A small image classifier, trained from scratch.
Model: norm layernorm, patch size [4, 4], layers 8, width 384.
Training: soap at rate 0.002, 15100 steps, batches of 192, held-out accuracy 29%.
Rows from block 2 of a small image classifier, named by matrix and row number. Rows with one number belong to one neuron. Each number is 50 + 15 x the weight over its row's rms, rounded and kept within 0 to 99. All counts start at 0.
Before each neuron's rows are labels from the 100 images, of 14976, where the neuron reaches its highest value: "top examples" is what is common among them; "patch colour" is the nearest of a few named colours to the mean colour under the peak. Only what is clearly more common there than usual is listed. The data: photos of plants and fungi (iNaturalist). In brackets: how many of the 100.
# fc1: MLP up (model.blocks.2.mlp.fc1.weight, 1536x384), inputs 288-383
# fc2: MLP down (model.blocks.2.mlp.fc2.weight, 384x1536, transposed), outputs 288-383

top examples: class Liliopsida (26)
patch colour: grey (76)
fc1.271:72 50 63 46 57 47 52 50 56 35 62 31 50 52 48 46 42 62 45 40 67 29 45 69 44 46 49 52 80 74 35 33 55 48 63 41 51 65 57 34 46 71 62 24 70 86 54 52 54 64 27 48 52 26 78 43 33 36 84 29 71 19 39 28 28 90 75 82 46 42 55 43 39 56 43 53 31 40 36 49 56 48 66 57 61 35 55 32 56 62 39 58 44 57 60 53
fc2.271:72 22 52 34 37 51 26 49 46 40 45 37 35 44 53 50 61 42 70 52 45 42 43 57 54 55 54 24 32 64 40 27 23 53 60 20 47 48 36 50 48 44 40 40 85 56 49 43 41 56 39 69 46 25 62 65 58 38 49 72 53 45 53 51 43 61 22 51 62 76 46 58 61 44 28 41 51 80 69 53 44 57 56 62 49 43 08 38 65 35 72 18 57 49 54 46

top examples: order Caryophyllales (28); family: Cactaceae (26)
patch colour: grey (74)
fc1.407:67 52 66 46 54 31 74 23 53 36 45 53 30 48 33 69 65 11 36 50 61 39 53 45 69 73 42 73 55 70 53 49 16 52 46 24 35 45 75 37 43 77 39 58 44 35 83 09 66 51 40 69 47 45 32 54 56 24 58 71 66 41 68 52 59 76 49 53 35 79 22 56 37 56 37 63 43 43 68 37 29 54 36 33 66 39 54 50 36 57 74 59 58 51 52 64
fc2.407:55 61 53 55 52 60 49 63 65 29 50 35 29 54 42 42 65 61 24 68 38 49 58 55 65 27 66 75 39 52 56 34 31 51 51 52 36 57 59 60 66 58 89 66 63 66 49 48 45 84 50 44 17 55 48 51 50 53 59 32 76 59 49 56 65 57 40 46 31 41 69 87 68 50 69 41 71 67 46 45 44 67 58 45 77 60 81 65 72 31 61 25 32 63 70 74

top examples: class: Liliopsida (30); order Asparagales (27); family: Asparagaceae (26)
patch colour: grey (86)
fc1.548:32 50 54 27 52 55 61 51 41 81 55 64 49 54 43 49 78 43 50 54 37 37 58 42 52 52 48 79 60 82 40 36 32 65 76 43 36 53 43 27 23 71 62 63 45 42 54 71 40 56 39 69 59 59 35 63 55 46 19 26 48 54 43 67 45 36 88 42 50 48 69 38 52 40 62 47 03 42 31 35 49 32 53 29 54 57 50 56 58 32 38 40 43 46 49 60
fc2.548:44 54 53 42 28 41 65 44 63 57 71 45 30 50 44 42 79 38 71 57 53 38 69 55 59 63 62 48 36 54 34 66 54 49 31 60 72 40 71 62 50 48 47 42 66 45 49 58 68 64 47 65 37 38 72 33 62 73 59 46 47 52 47 61 71 34 47 33 50 60 64 38 69 54 62 65 18 78 57 23 40 38 50 56 49 42 80 50 51 18 44 36 58 51 28 52

top examples: order Asterales (33); family: Asteraceae (33)
patch colour: orange (49)
fc1.217:27 07 68 38 37 57 22 47 79 55 64 59 34 62 74 31 30 32 49 67 23 43 54 43 67 40 57 81 49 34 39 31 46 43 37 45 29 44 61 31 39 29 51 53 42 77 57 38 40 78 60 42 52 58 43 71 55 80 53 56 44 72 36 51 63 60 43 36 56 29 38 44 48 05 67 67 44 49 56 68 22 54 82 32 51 64 42 60 68 42 32 46 06 48 51 41
fc2.217:68 65 60 52 31 40 69 76 53 24 49 48 56 59 40 31 61 49 26 52 61 42 40 45 52 82 60 46 24 42 65 36 52 66 51 38 89 32 75 63 36 59 43 59 76 79 31 42 25 24 70 35 14 57 42 25 24 52 79 44 59 75 28 34 52 63 44 56 66 55 52 46 83 25 63 36 32 61 57 70 38 68 47 61 34 44 50 51 47 57 55 41 43 24 41 45

top examples: family: Cactaceae (28); order Asparagales (27); family: Asparagaceae (27)
patch colour: grey (93)
fc1.96:46 44 43 44 74 55 39 82 67 30 46 52 69 60 53 55 62 77 52 47 54 37 62 80 39 65 25 49 77 36 37 30 66 72 60 39 68 57 40 63 47 37 56 25 32 44 76 77 43 53 69 49 56 21 68 44 33 31 39 54 78 32 52 32 33 35 26 48 28 53 28 46 57 49 50 51 70 33 68 67 63 60 42 70 36 46 32 33 72 60 40 46 66 60 70 28
fc2.96:62 49 55 40 34 76 67 19 59 40 37 66 32 36 47 23 67 35 56 40 33 53 37 62 43 56 48 43 65 62 43 80 39 32 58 25 39 49 28 54 73 38 34 43 29 44 53 55 49 41 43 56 49 31 59 43 50 62 62 66 46 54 35 40 62 39 40 47 74 31 44 54 27 62 53 31 55 65 66 33 37 57 50 70 66 14 58 50 49 18 59 39 53 35 33 31

top examples: class Liliopsida (26)
patch colour: grey (75)
fc1.582:37 68 45 32 76 39 93 82 35 49 38 65 35 48 63 38 53 39 50 48 44 64 37 57 56 62 31 33 57 67 57 47 46 54 49 60 73 61 57 45 41 60 52 64 49 35 45 80 51 58 53 27 68 52 33 26 55 38 51 30 43 63 64 58 50 56 39 62 79 58 57 43 27 59 66 50 38 29 34 63 38 39 56 42 59 46 26 62 52 20 66 44 63 41 54 52
fc2.582:54 55 52 53 77 23 33 52 72 59 38 33 64 48 27 47 68 36 68 67 27 57 56 19 43 45 50 59 38 47 73 57 44 49 37 71 71 46 75 42 70 54 25 45 56 18 57 61 51 40 30 36 76 53 61 37 42 53 47 63 57 47 51 53 48 36 49 50 36 56 59 52 69 53 81 49 27 62 61 48 59 43 24 43 63 43 66 70 54 30 55 51 35 59 47 45

top examples: class Polypodiopsida (29)
patch colour: grey (80)
fc1.198:55 57 47 47 60 61 51 47 28 26 46 42 51 85 55 38 30 35 45 53 35 49 66 30 51 32 56 14 74 63 63 59 52 62 50 53 63 28 57 58 30 37 51 26 41 16 52 45 42 69 23 58 54 61 54 53 13 65 52 54 52 42 57 46 25 45 37 74 32 65 52 35 63 34 27 18 52 64 22 72 61 33 37 34 32 34 58 57 48 84 50 76 59 43 57 64
fc2.198:71 58 53 52 39 62 50 42 64 34 54 31 35 52 64 26 71 47 22 40 50 57 32 74 54 32 59 73 50 23 50 33 41 55 47 69 48 57 70 52 56 41 43 60 53 43 42 39 27 48 54 59 52 00 65 63 70 71 53 34 61 65 42 47 39 59 59 66 19 54 56 58 58 36 51 38 58 20 30 30 52 39 50 32 51 59 56 79 42 46 57 37 76 34 20 60

top examples: order Caryophyllales (35); family: Cactaceae (33)
patch colour: grey (87)
fc1.767:46 78 58 63 40 32 60 47 44 54 75 81 39 66 54 54 42 48 62 60 38 72 16 35 62 52 57 61 49 60 42 59 87 47 75 70 40 63 30 21 70 35 30 50 47 19 72 46 71 49 35 71 46 65 47 55 61 68 29 25 44 66 62 47 59 37 74 40 72 32 64 50 35 53 64 36 38 30 51 61 50 61 44 80 47 53 82 37 45 78 74 48 68 57 63 53
fc2.767:29 42 72 57 38 57 85 64 39 50 72 37 89 89 49 62 40 43 33 54 21 63 46 48 45 45 52 71 47 29 73 53 65 44 51 62 37 31 55 43 31 50 50 38 54 44 35 31 61 32 20 68 56 69 72 52 39 57 65 19 33 48 67 53 56 53 30 24 41 51 63 45 88 67 50 44 75 45 43 49 25 38 41 51 62 71 58 54 57 46 88 48 57 73 22 39

top examples: class Liliopsida (28)
patch colour: green (26)
fc1.609:43 65 47 52 90 27 69 41 61 41 49 57 73 30 52 45 52 25 44 68 43 16 41 53 31 67 52 54 38 64 54 54 66 68 64 55 32 38 18 33 54 38 63 24 28 76 50 45 57 44 50 60 51 48 51 47 38 47 55 64 49 65 68 65 30 40 55 78 60 41 46 45 49 58 45 44 66 28 23 39 67 64 63 36 60 60 42 62 52 56 32 25 45 67 33 66
fc2.609:31 63 52 71 73 52 42 47 62 58 47 34 49 35 50 38 46 59 23 34 64 54 55 71 52 62 51 36 56 60 66 59 45 62 66 66 32 30 45 47 45 78 40 70 42 47 91 56 46 45 24 64 52 42 48 55 43 52 52 54 57 48 72 28 69 42 60 53 56 31 37 32 44 58 45 54 80 42 45 71 65 46 42 65 69 35 87 50 62 60 51 46 58 48 17 90

top examples: kingdom Fungi (26)
patch colour: grey (75)
fc1.180:62 43 37 48 60 51 40 36 64 53 42 32 34 81 34 89 47 57 48 57 42 60 32 54 53 46 48 24 39 62 43 69 58 52 34 60 53 47 41 61 37 46 43 62 61 53 42 29 49 53 31 58 67 26 20 72 52 15 64 41 44 56 20 42 58 71 41 49 43 60 51 44 35 51 43 35 67 65 72 50 57 40 39 39 43 25 42 66 40 56 56 40 36 34 44 60
fc2.180:31 56 33 49 51 52 62 21 62 65 46 25 68 44 56 54 56 43 52 47 24 47 62 34 57 38 42 50 51 31 39 62 35 53 42 38 72 56 48 52 60 44 39 18 51 50 39 25 56 42 76 67 55 30 76 88 52 54 72 58 45 83 33 66 46 20 70 27 13 70 63 20 74 40 72 42 43 63 67 62 52 57 63 57 66 70 60 64 32 50 42 69 67 56 45 52

top examples: class Liliopsida (25)
patch colour: white (27)
fc1.401:24 40 43 63 73 64 32 35 59 40 07 50 27 34 00 13 40 50 47 26 50 27 45 58 58 63 68 55 38 35 60 49 62 32 30 61 24 40 48 55 61 63 73 11 41 45 52 48 56 63 51 64 34 39 31 45 45 51 29 09 40 53 73 30 56 38 33 71 14 56 40 44 58 66 54 38 44 43 48 30 20 51 58 36 56 75 42 61 42 69 56 41 47 50 56 53
fc2.401:39 43 38 85 59 32 64 38 39 56 78 49 58 34 37 37 35 71 51 40 49 33 60 39 50 72 55 47 54 42 52 52 43 31 57 66 42 55 32 52 52 54 38 63 47 50 75 46 51 60 67 28 70 52 39 53 32 38 51 60 67 47 87 32 58 31 36 39 46 61 56 47 45 67 40 50 60 67 34 28 44 56 67 45 60 43 52 73 37 42 65 36 65 58 57 41

top examples: order Caryophyllales (30); family: Cactaceae (26)
patch colour: grey (79)
fc1.235:47 66 50 13 65 23 42 76 55 51 44 63 53 37 71 50 58 44 42 56 35 48 52 15 70 78 64 36 57 44 27 47 32 64 49 51 48 32 38 44 60 53 58 32 60 36 59 37 71 38 15 42 21 35 54 35 73 61 23 47 68 84 62 72 55 22 48 33 62 45 68 42 58 39 76 49 52 30 55 37 75 72 63 56 37 23 55 52 24 65 58 35 35 63 53 39
fc2.235:54 32 53 69 44 47 58 56 65 60 80 28 58 61 69 49 69 52 48 54 66 82 28 62 25 32 46 60 46 31 59 55 57 32 49 63 34 33 86 48 44 36 44 52 39 43 43 25 55 32 51 92 61 49 51 23 55 42 72 34 42 47 61 64 45 40 26 42 69 34 50 26 43 60 63 83 40 47 43 40 35 52 21 55 65 46 31 25 64 41 37 50 61 60 66 60

top examples: order Asterales (27); family: Asteraceae (27)
patch colour: pink (25)
fc1.433:50 35 57 63 60 48 39 44 40 29 54 41 53 75 45 59 24 55 53 46 54 18 64 41 47 37 50 56 49 27 47 43 51 70 43 43 58 38 36 55 38 78 24 80 53 51 43 58 58 55 38 35 79 49 25 41 55 32 68 25 85 53 15 38 41 56 35 33 78 54 32 31 56 27 16 54 35 43 66 21 73 45 55 39 46 20 99 29 44 57 24 58 37 49 51 37
fc2.433:05 49 55 67 35 73 65 67 69 51 53 49 68 12 76 50 27 60 67 49 44 71 44 53 71 46 61 52 57 58 73 77 55 41 61 27 83 43 49 56 43 49 53 74 31 69 32 45 39 64 65 46 64 51 41 58 60 31 69 38 36 53 56 40 25 53 39 64 64 99 49 34 66 23 46 58 49 34 37 26 46 72 73 44 34 29 63 67 65 41 43 50 45 72 29 37

top examples: order Caryophyllales (33); family: Cactaceae (30)
patch colour: pink (36)
fc1.636:48 63 46 54 13 65 61 61 72 58 17 71 62 74 44 42 42 27 89 61 68 54 28 48 40 40 65 54 75 48 35 60 40 47 62 47 66 55 70 64 50 47 38 73 24 47 49 48 29 21 63 58 39 51 62 56 24 32 54 51 58 51 57 39 30 41 42 69 62 31 33 65 18 37 48 63 47 58 29 56 46 60 51 34 62 53 52 54 39 82 41 43 66 41 39 39
fc2.636:43 59 60 51 28 67 54 38 66 69 68 57 33 47 60 40 53 45 60 54 43 59 60 67 28 46 67 48 52 50 64 54 55 38 47 23 52 32 69 76 50 44 56 59 36 67 57 25 39 57 31 34 77 27 51 37 32 40 47 83 74 40 72 65 62 49 46 42 71 27 58 67 07 65 24 54 68 57 64 31 53 53 34 52 47 42 59 31 46 21 58 18 61 35 73 46

top examples: order Caryophyllales (50); family: Cactaceae (48); text has "cactus" (33)
patch colour: grey (75)
fc1.236:47 63 57 34 52 36 34 49 56 49 51 67 58 38 53 57 70 62 38 53 43 39 60 37 24 65 82 61 66 55 68 48 39 32 56 29 53 57 14 45 69 37 37 47 53 46 71 35 45 45 68 54 38 62 63 25 32 53 23 52 45 16 39 85 62 36 35 58 74 45 58 83 43 75 57 35 44 77 61 32 40 64 53 38 49 60 84 50 30 20 27 39 62 24 59 46
fc2.236:61 51 39 41 68 52 32 16 64 57 43 49 45 45 23 63 40 60 46 51 71 40 44 53 52 40 31 65 53 57 43 36 33 38 54 61 69 55 66 45 69 64 32 42 41 49 73 45 31 68 33 32 28 48 27 25 55 53 32 22 31 64 36 46 59 45 44 61 33 00 50 89 35 63 61 45 49 59 77 61 16 51 47 31 45 53 35 35 59 34 54 60 32 59 57 42