From a checkpoint of a small image classifier.
Data: 90422 training examples, 32.1 epochs.
Rows from block 5 of a small image classifier, named by matrix and row number. Rows with one number belong to one neuron. Each number is 500 + 40 x the weight over its row's rms, rounded and kept within 0 to 999. All counts start at 0. Numbers have three digits each.
Before each neuron's rows are labels from the 100 images, of 14976, where the neuron reaches its highest value: "responds to" is what is common among them. Only what is clearly more common there than usual is listed. The data: photos of plants and fungi (iNaturalist). In brackets: how many of the 100, against the usual share in percent.
# fc1: MLP up (model.blocks.5.mlp.fc1.weight, 1536x384), inputs 256-383
# fc2: MLP down (model.blocks.5.mlp.fc2.weight, 384x1536, transposed), outputs 256-383

responds to: order Ranunculales (30 vs 4.4)
fc1.720:464463472486513456499443474502511543513568518535527574557509430474505512490482503485459457527569502522464491588432443568517462553502483476505528524654497463436422471530550587504513457493517442444487559454463539451499489547454430488480495438453462480474510533521491506551539460523538474473456507491509523537518478487450476481496550458410469473560496484531520423546585521557526489508471
fc2.720:534484520527509523513550512396500526558550494526195604542492538444501550517441543455495540534501503520541480521553506506428491479486510494480480501469513525453521453489482543461432473522485476500501440509526528603565594507524491498467529507494517504498516399509454550468512576521474521528573586534537469470456552494506498525536538505504499519485444491461432545528519462504512479476441

responds to: order Ranunculales (26 vs 4.4)
fc1.115:478379530500564463553468540474547517444607495531543558524526467477439536470486454468541435517580515487528523524468464478457494555551475486485445515591499525498527440571489548484516463505534500409492505499414496477574547524525447573483471464492438445480442474540474507493547437493527521485490465524454530433522495455475513452534548562450467538582472469606557435522552476527424502485516
fc2.115:523429531475548513503581503409502581525497443471302509484499514480491487538465490462555558510525481549454541480572467506419502441487530449511440496455487577530446447506491511464431446505498463462475494476471534551536531493527541468506551495540486444493491446434451440544521510563481499564495464471509522474501539426538447489505520483434494532536443426448366535467481507515514509465506

responds to: order Asterales (32 vs 11); family: Asteraceae (32 vs 10.7)
fc1.319:566454468499551529550571586428630537412592477530398484460505563522456553461438576528542552482511498481507473522461498584560592445444513519461572463519472453528549509419502492562564487524548473541525465588522470525491485453453503483479432490466469510514521422494478519532531522455500470521520505449511483447525492501473532546505537460477467484462485484470503498489416510518526528509506
fc2.319:519540516470487485516508517476507522525538492479000516472492465441524532488510491526456490466495492558462542496505518526482444504470495470511534528474509465453518556488516517531486483480556508536469499502507512529474514471513495423494472504518486479475570445480556470533467522515525487503513503529482494525502491479490480510460482469460521576505461536460507482479499488512543488471516

responds to: order Asterales (50 vs 11); family: Asteraceae (49 vs 10.7)
fc1.120:555548498455543476462499462499450498523564508494465488476356568570485460497490511433578500505491528531482547441488568544443448545533554515541579499477550577561569501520489510444534492498560572498555463501542468514560503513470462458499485461435483484553495395497481483523523508585540572491581488539429527499488548531531443480460467510471417514516466518564428519451474442498546535443517
fc2.120:531500427450500471515494499479486458496477532563447560524473522521413432515493511475518562526508519536465503392516533560430483561451488438473538394491492530491544508550473432515505515537478537491446476516503484462487393511485494502516502420547479545485370492494442443551522498590493506507526554498489538482459443574531508433433521468517437566492497531529515474481607485446533539432508

responds to: class Liliopsida (26 vs 9.5)
fc1.496:449466513469475536470520486457472448518500474524480481496521554538483526450462472470525530508494536503500471484491539497535492530483424519552454563461518543560514485481474537541557523484409516475473450442550508473560551493514476547497436481543551488577456496535461497542481470517490481510502467514503502481401527537498530472479539487433545504462444523459540579562452474513588500490502
fc2.496:499503518470458556462488501532493509473498491557091473490507477558514542514489506519465518490460497467539470454562505467464532565492493465526447537492504464505464527508469481529521506541516538505489506465498516516546512537493501487409467495560478519457550484539411481511514486538503410507486559477432511504516546500508515476485528450513533496494491539500417506472501485563514464510521

responds to: class Liliopsida (26 vs 9.5)
fc1.168:447463414481583527518439505520534520501481526535463542467566445483498455548523516460467478417442454472505522534500490611506460510451449562507492469507460464514438496534485574513472528533534480508502497504504501491546556504494558528567486527557479533569517453515525510553527555513437478516496492472520457478500477546503490526501468508573497474483523469526586575478492498472525525378508
fc2.168:461485510448434538498532444478484541590514555593640501493530448500467573527489545512476477553472539551481456457526501492486489538540522586489488446542518507435526538502539474554497535519505524467495502498560486503492572544485470477566511455558481485482515489482467438570533482535502467557512543496532503446542501483468533480449542476453447453502514562478513475508449502563537471514492

responds to: order Asterales (29 vs 11); family: Asteraceae (29 vs 10.7)
fc1.580:513542538524534474414486536489546536471479534433460546584455553442571529543502521462533497488516449554431512553478484518474507470530493481473447487471469514519495535570485440534485441521496508450534488468409503569477462518572483537513511563487467449519407425506513592493497527453544504512493452532493487476456490435533507524479538562471519458512474475545465477416463458522447533529521
fc2.580:494506536447560544493479458458499502546560511477464482481480510486508518476558501460505476519512549434529549499530578496525458351383432485517540537475482582421537512514487521470478486512545491459492478559487486545548437548521505486429549504554475497439545469439473499507485470519501468434456535421531485511493538488548512481491494522498457529485501485546500537442489459483443453483464

responds to: order Asterales (63 vs 11); family: Asteraceae (63 vs 10.7)
fc1.29:498449518473445483442464496513493458508525510512484511524500481537476519491526531504559425525489553467513535478420557468580510483471476471490543534564531507523520451522522426564469469461496499480525487424484508428472494510511483521509501531463525491488470434495477504455540528467463448471592508529511486433527488472484485522526535498518550432475516497566463500531549472557513514485427
fc2.29:469453457576477469494535488489497461521497515539397479486525499499529499469470544467454515459483518480490509485494504564505536505533522411541526530495515515484479466490508532554484558488443403496561523456415497458477482468558484486525507523491545602552529450522503561469470546537437434494562450526577478471461496552523482472524465461452474566498475479517551530500580542458480468450602

responds to: class Liliopsida (33 vs 9.5)
fc1.171:493533448481577449498535567535479464526625438507470538444501457528467436532447564579485451483510570443492533519477519496514580578483535552479504448562506471592407500523505540544430560504524520490498518521521533442484443510510580430463457465552487505576501439502523530559555584519532503531525444462576443413528508528482469507510520507506486442471528533545524519432460519492543520558505
fc2.171:447529506479461460510533462547471507500489514460999495481457487514538496523470474489529506535481460507488431471490544459496468513497537529535454493537482552472526478538524489536488480485478448504500499511481479502508524514471465466472513493546536494499490527494515434494492527443501509496504514483516491506482476526464490452483510515499478480479511546497507526508510470495496462508468

responds to: class Liliopsida (25 vs 9.5)
fc1.551:460533509548544547516504551541526453565520514493456564425504483514531490544491499530478469405465506496485542465448489526489492537486542493540455429552442493555459458569471473501467561517566541467485484472492459506548499504475589525516541467531546537614502475495456506543521548509524488545515465506620498465491414571493443520505491487522503514428540441485529527414463485472529514480451
fc2.551:466522491528522468523536475585402530519468543500760499447501434505519494534497466514527482482459476492461438437508559447510501576463514552572437461540514536455558490497534493537508479517548491478512554514432489509507482518493421446549501488528469473529502509446466411545554493513531468497515568466508503452500518520510467469442540495478493469451488544470520476533457460533525454497442

responds to: order Ericales (26 vs 5.3)
fc1.406:501481420524560554441532541482483518396520514476511499548449497486467490531523505455537447449541483507473525454540499537575485514536481395419464591528555558478558484571487473454506485509572557524505494491517495503478536537472512565481467445508510472512526471510517517449523450487452482507481585515479447428525566528512513524561461500444432428546487518496479446467416540516492482458511
fc2.406:470470479466513479514534475560492521530491412517258594488427497484487526450488500527513475509522512510451506525539401528486511548453491507491466537516496500444512454452484541504434533460548458562454566557531445555451466503519460506528506536422500492513453445492503518554541512466479548491460455568477559526443568492437465575501520487491528482478454506461470520499493495571544497557577

responds to: order Ranunculales (27 vs 4.4)
fc1.264:539488465527594470464469499518460519482534566545505555488485501507447499522497533484473443493512402546449507516499485532529483442527481467483533485632529443428519468487530518540552459468496498503455578433482517421501563468485442559497473456486486457493533552525453500517515423504557541544502437522509515534552524523465496453419488528396526481581488553495544506452506466502520532456537
fc2.264:502431440469440539462515415480503570541586515485307520436516568516509531497497530427544483539482499509491489491538518437465504470482468480484455518466499548492525521548556550404490494452507499451457492472504491557568494439532511552503543530483460452473500490470480529516564601489448496558570478494507477464454524496516469524526487544484491445506460564549508491563458560483541518508461

responds to: class Liliopsida (26 vs 9.5)
fc1.94:569550512505461446538586499469504503544429532516533529572424484535515467500545559512463490520554509501494508483447467445481423449533534533527485483475567509520434465493468496541498519577474485552477560477480479453501612529500521572441479459524436493504564491460535495515491446500514496495487516525499420486471445485519498482506466518490522522507568512581503408493529477510499525535500
fc2.94:542552517482474503482571473528493493517508553542281536511554500450484517539515405521529514514495499506509537452493545501441465554457505521450529443500510517544482540539476453549495560497450477529447581531463427521558498469419494459509512485471545518490542441403449516450501518466490478501513560559524506447444491410500506516503569512425484520448501440556475510486475524455543514482483

responds to: order Asterales (55 vs 11); family: Asteraceae (54 vs 10.7)
fc1.632:451482440517453452491550513544511602451579484500446539460553426463473576513576567494574411516465490528486547468414551506527534553488455525504505525535480516533454473508537489502525450513535451532501490446509462472485505488485469512460435516524488523495526479542632455491567511475536459485544502573535493525417489492571485547520478510531530470497465536480498517518499460446461428452495
fc2.632:500492460502557468448549479534474481533507515490484497522546505499513530467477514447549494490522546486464530515440547482499448542589500497525482509486488490472481530467537468515506495536434499481456478475522552482484530541489447525486505562521524536511522464536459543524515487482453542511473426500593479484497456515524553469511514454542527446505498488540498452503539540534453430524493

responds to: order Ranunculales (25 vs 4.4)
fc1.494:574515494464525454499487471526616522506576449465496522511512501538482527422518589510521502506470518523513459522476481448477530412459531514470459588479484465459462515511572409463540470507486533514503497483516553580457486530516492520534481572491447542546458477510503504536505499546517482522547379462492544476477507468497486513518502562557476500412498498360542496441463511527525525554548
fc2.494:474523516422521432499538493476563529561564467514206531436494466513627470464462490457502492544509537581537512514550474486522486402470455473499482518483550517493532504561505500518498490444532460469510460529528485552513439501487568543470574571482476529532483415437524494537503521438546529558480550492501491473494541512536498526487447564430537511552459486499443488415523511478466466460478

responds to: order Asterales (32 vs 11); family: Asteraceae (32 vs 10.7)
fc1.8:460493520595449454509502464604557468489448461477561514456481497435579454525468493498447499487503492443521577518443474581553509579431541544544548442511541497492511473539479470522472501459461504513468482596468553486518475567525487508514488562526449543518512467496497423484473579509446451526511530532574472470605489629543468529455531472468398475485482399480560531490530496476508430509460
fc2.8:467474488477531490425537507451436473488565489510530444528522559461529460534466473506496519479471480528456553518487476494548577557418509471552506532567496461502509474467447465484459542504520510513598513533504516535544492498485459522555487551560462471447506560571416510502448507460524473494580465449520514492486480511494526427479428528505502531441562527518452495488460556544536483500451

responds to: order Lamiales (25 vs 7.5)
fc1.717:498359582507459444543494507481515482472525424448486502471535477498446517546497483559521558535484563462481503585413496606509552537523533512521540470567503558484529453491530521514513550495443465507454486499525504418492488520541472606485522512539533500481574522518451519510429495484436464489534542499480547543501506523511488505469519495425492481479577499489572416493539520504453481517527
fc2.717:536474489558407560471468508515540437459521516545379404517465553487471541441493487464540524504446521435464451489528421503507489573436564470460576486510507539432525516492447501457572563491521518493477469501446499502570541571504608505521549477530448546461526534519413479506551462508507522497522509418456492509533534514507450501507478518560517477413483522443567493491471487552511437522540

responds to: order Ericales (25 vs 5.3)
fc1.71:492494506448518512446519529494473461436524568496491473562446543469446506536551556439497459445548472494467499459492545449522533494573491424472453626495488564421525465556516467474549439492513543510515500482532510534482524529456499552514517459513519524522545472474507535432499526533499490484563551466475475471483582553516512555558498506460521446546515528532475418503424554546494437477524
fc2.71:447493477485519524509515503528445535476522478476219592495459518472510560489523500497540518533534522530453476517541446484487494563532493481486472515560550502504484460488460548474414482436534419534436566598531479563433494437543465530486504518466525477511468443516469540526515485480478562484508452608444528516467536518502484528463495454495565561441419513517495510504525474545525500545597

responds to: class Liliopsida (27 vs 9.5)
fc1.82:497512494463503490480482475401526513494559497551579511496503495498514465530453571513533434556495437464522494469510524500492482480496552450529488518485517495519522470518518492475580447567502503475526512539470470382513476429510508522433516566514519510561498528547421544522466494488541474527522486532403526558481455536464505523539529509563470412497514453515471495447549477504561598454452
fc2.82:481440498462507529498474481478474485419536478514207512472496457512503519489494461504470507496457494489515532538514450480517463543439496490446485541454544510521460543518487512510447513538486477570496518499425526539461458525534562435490471559514483512485521475514495487498499522500525559448573505462495427515447493471499513541492535518497459449526470446537560536485510461486516484583469

responds to: order Caryophyllales (25 vs 7.8)
fc1.448:493439484588562440513516515467536450499450515411517498449540459480501432421530499474456458521553484430460517579491473487545473521488439537530495468476455494460486456541530517425534496560521537541483499450543523512516447509465469517565558533466517533456487498518498544456543506510564474531556556520496485485479515553428441457529556507503485443486472408467493487515445524466556481537500
fc2.448:519458485496516502507564510469449417505507456474273567540449485396495475428498484538470467499486493536512482479560445442530550550420456475549480528541494542482521506518449477521493496488435529480537548547474452466425548509493498444542478458465483582497487508466470464506502488544469470515478531524492494481448503449515532430540548500556500500476494580416476551468557426505535493525578

responds to: class Liliopsida (30 vs 9.5)
fc1.754:504541479515508497491552544487530536546600495479538465464557492530464491539464491479501543509531493490493512459537463473497503488507522505467512571535611530467500463559456430511533529539514414417458542495511448526445443564434479511512473479510473486518506456564540555452477520503490485510597511503450542526504428556529466586491484459503561513491449519494478429503539525471558489497482
fc2.754:437511499503477433477493474505495501454550517548398466529548512545498555455420503472466535474492501521445428519505494461537526497456457393507523489561470490576486541488469532533477476479499457517491514508465561541508451444510457482451529456515602467480519433542485591554505493531479419519518467473520505479457449501460550593499502467518499489527492511513526511556533490458468537525494

responds to: order Asterales (36 vs 11); family: Asteraceae (36 vs 10.7)
fc1.463:536533434496522484483546452540567458489540464558410525467448453485477513510483541477583514403488497518486525493452534555497536536475491557621553480496429526519546512541517545480467550478516533539443504508568402421513453502479535508549511447554510552539462401405433440541519497546501570470476475448469467449470481489485517490493521538481409485543496526508496534475548483502458485480469
fc2.463:484424438470456544444489516503469467540510475532708538457506476466461442463472485519505488448545506530437472508490545548511472525470455487522501448508519542481434512482508483530505506500519450504566553547541500495571476497498446508515522528552516604543494425480468516484459481590451478546467493503542452532532500574456520486518477471476439482524486565491566522466528516508466479440534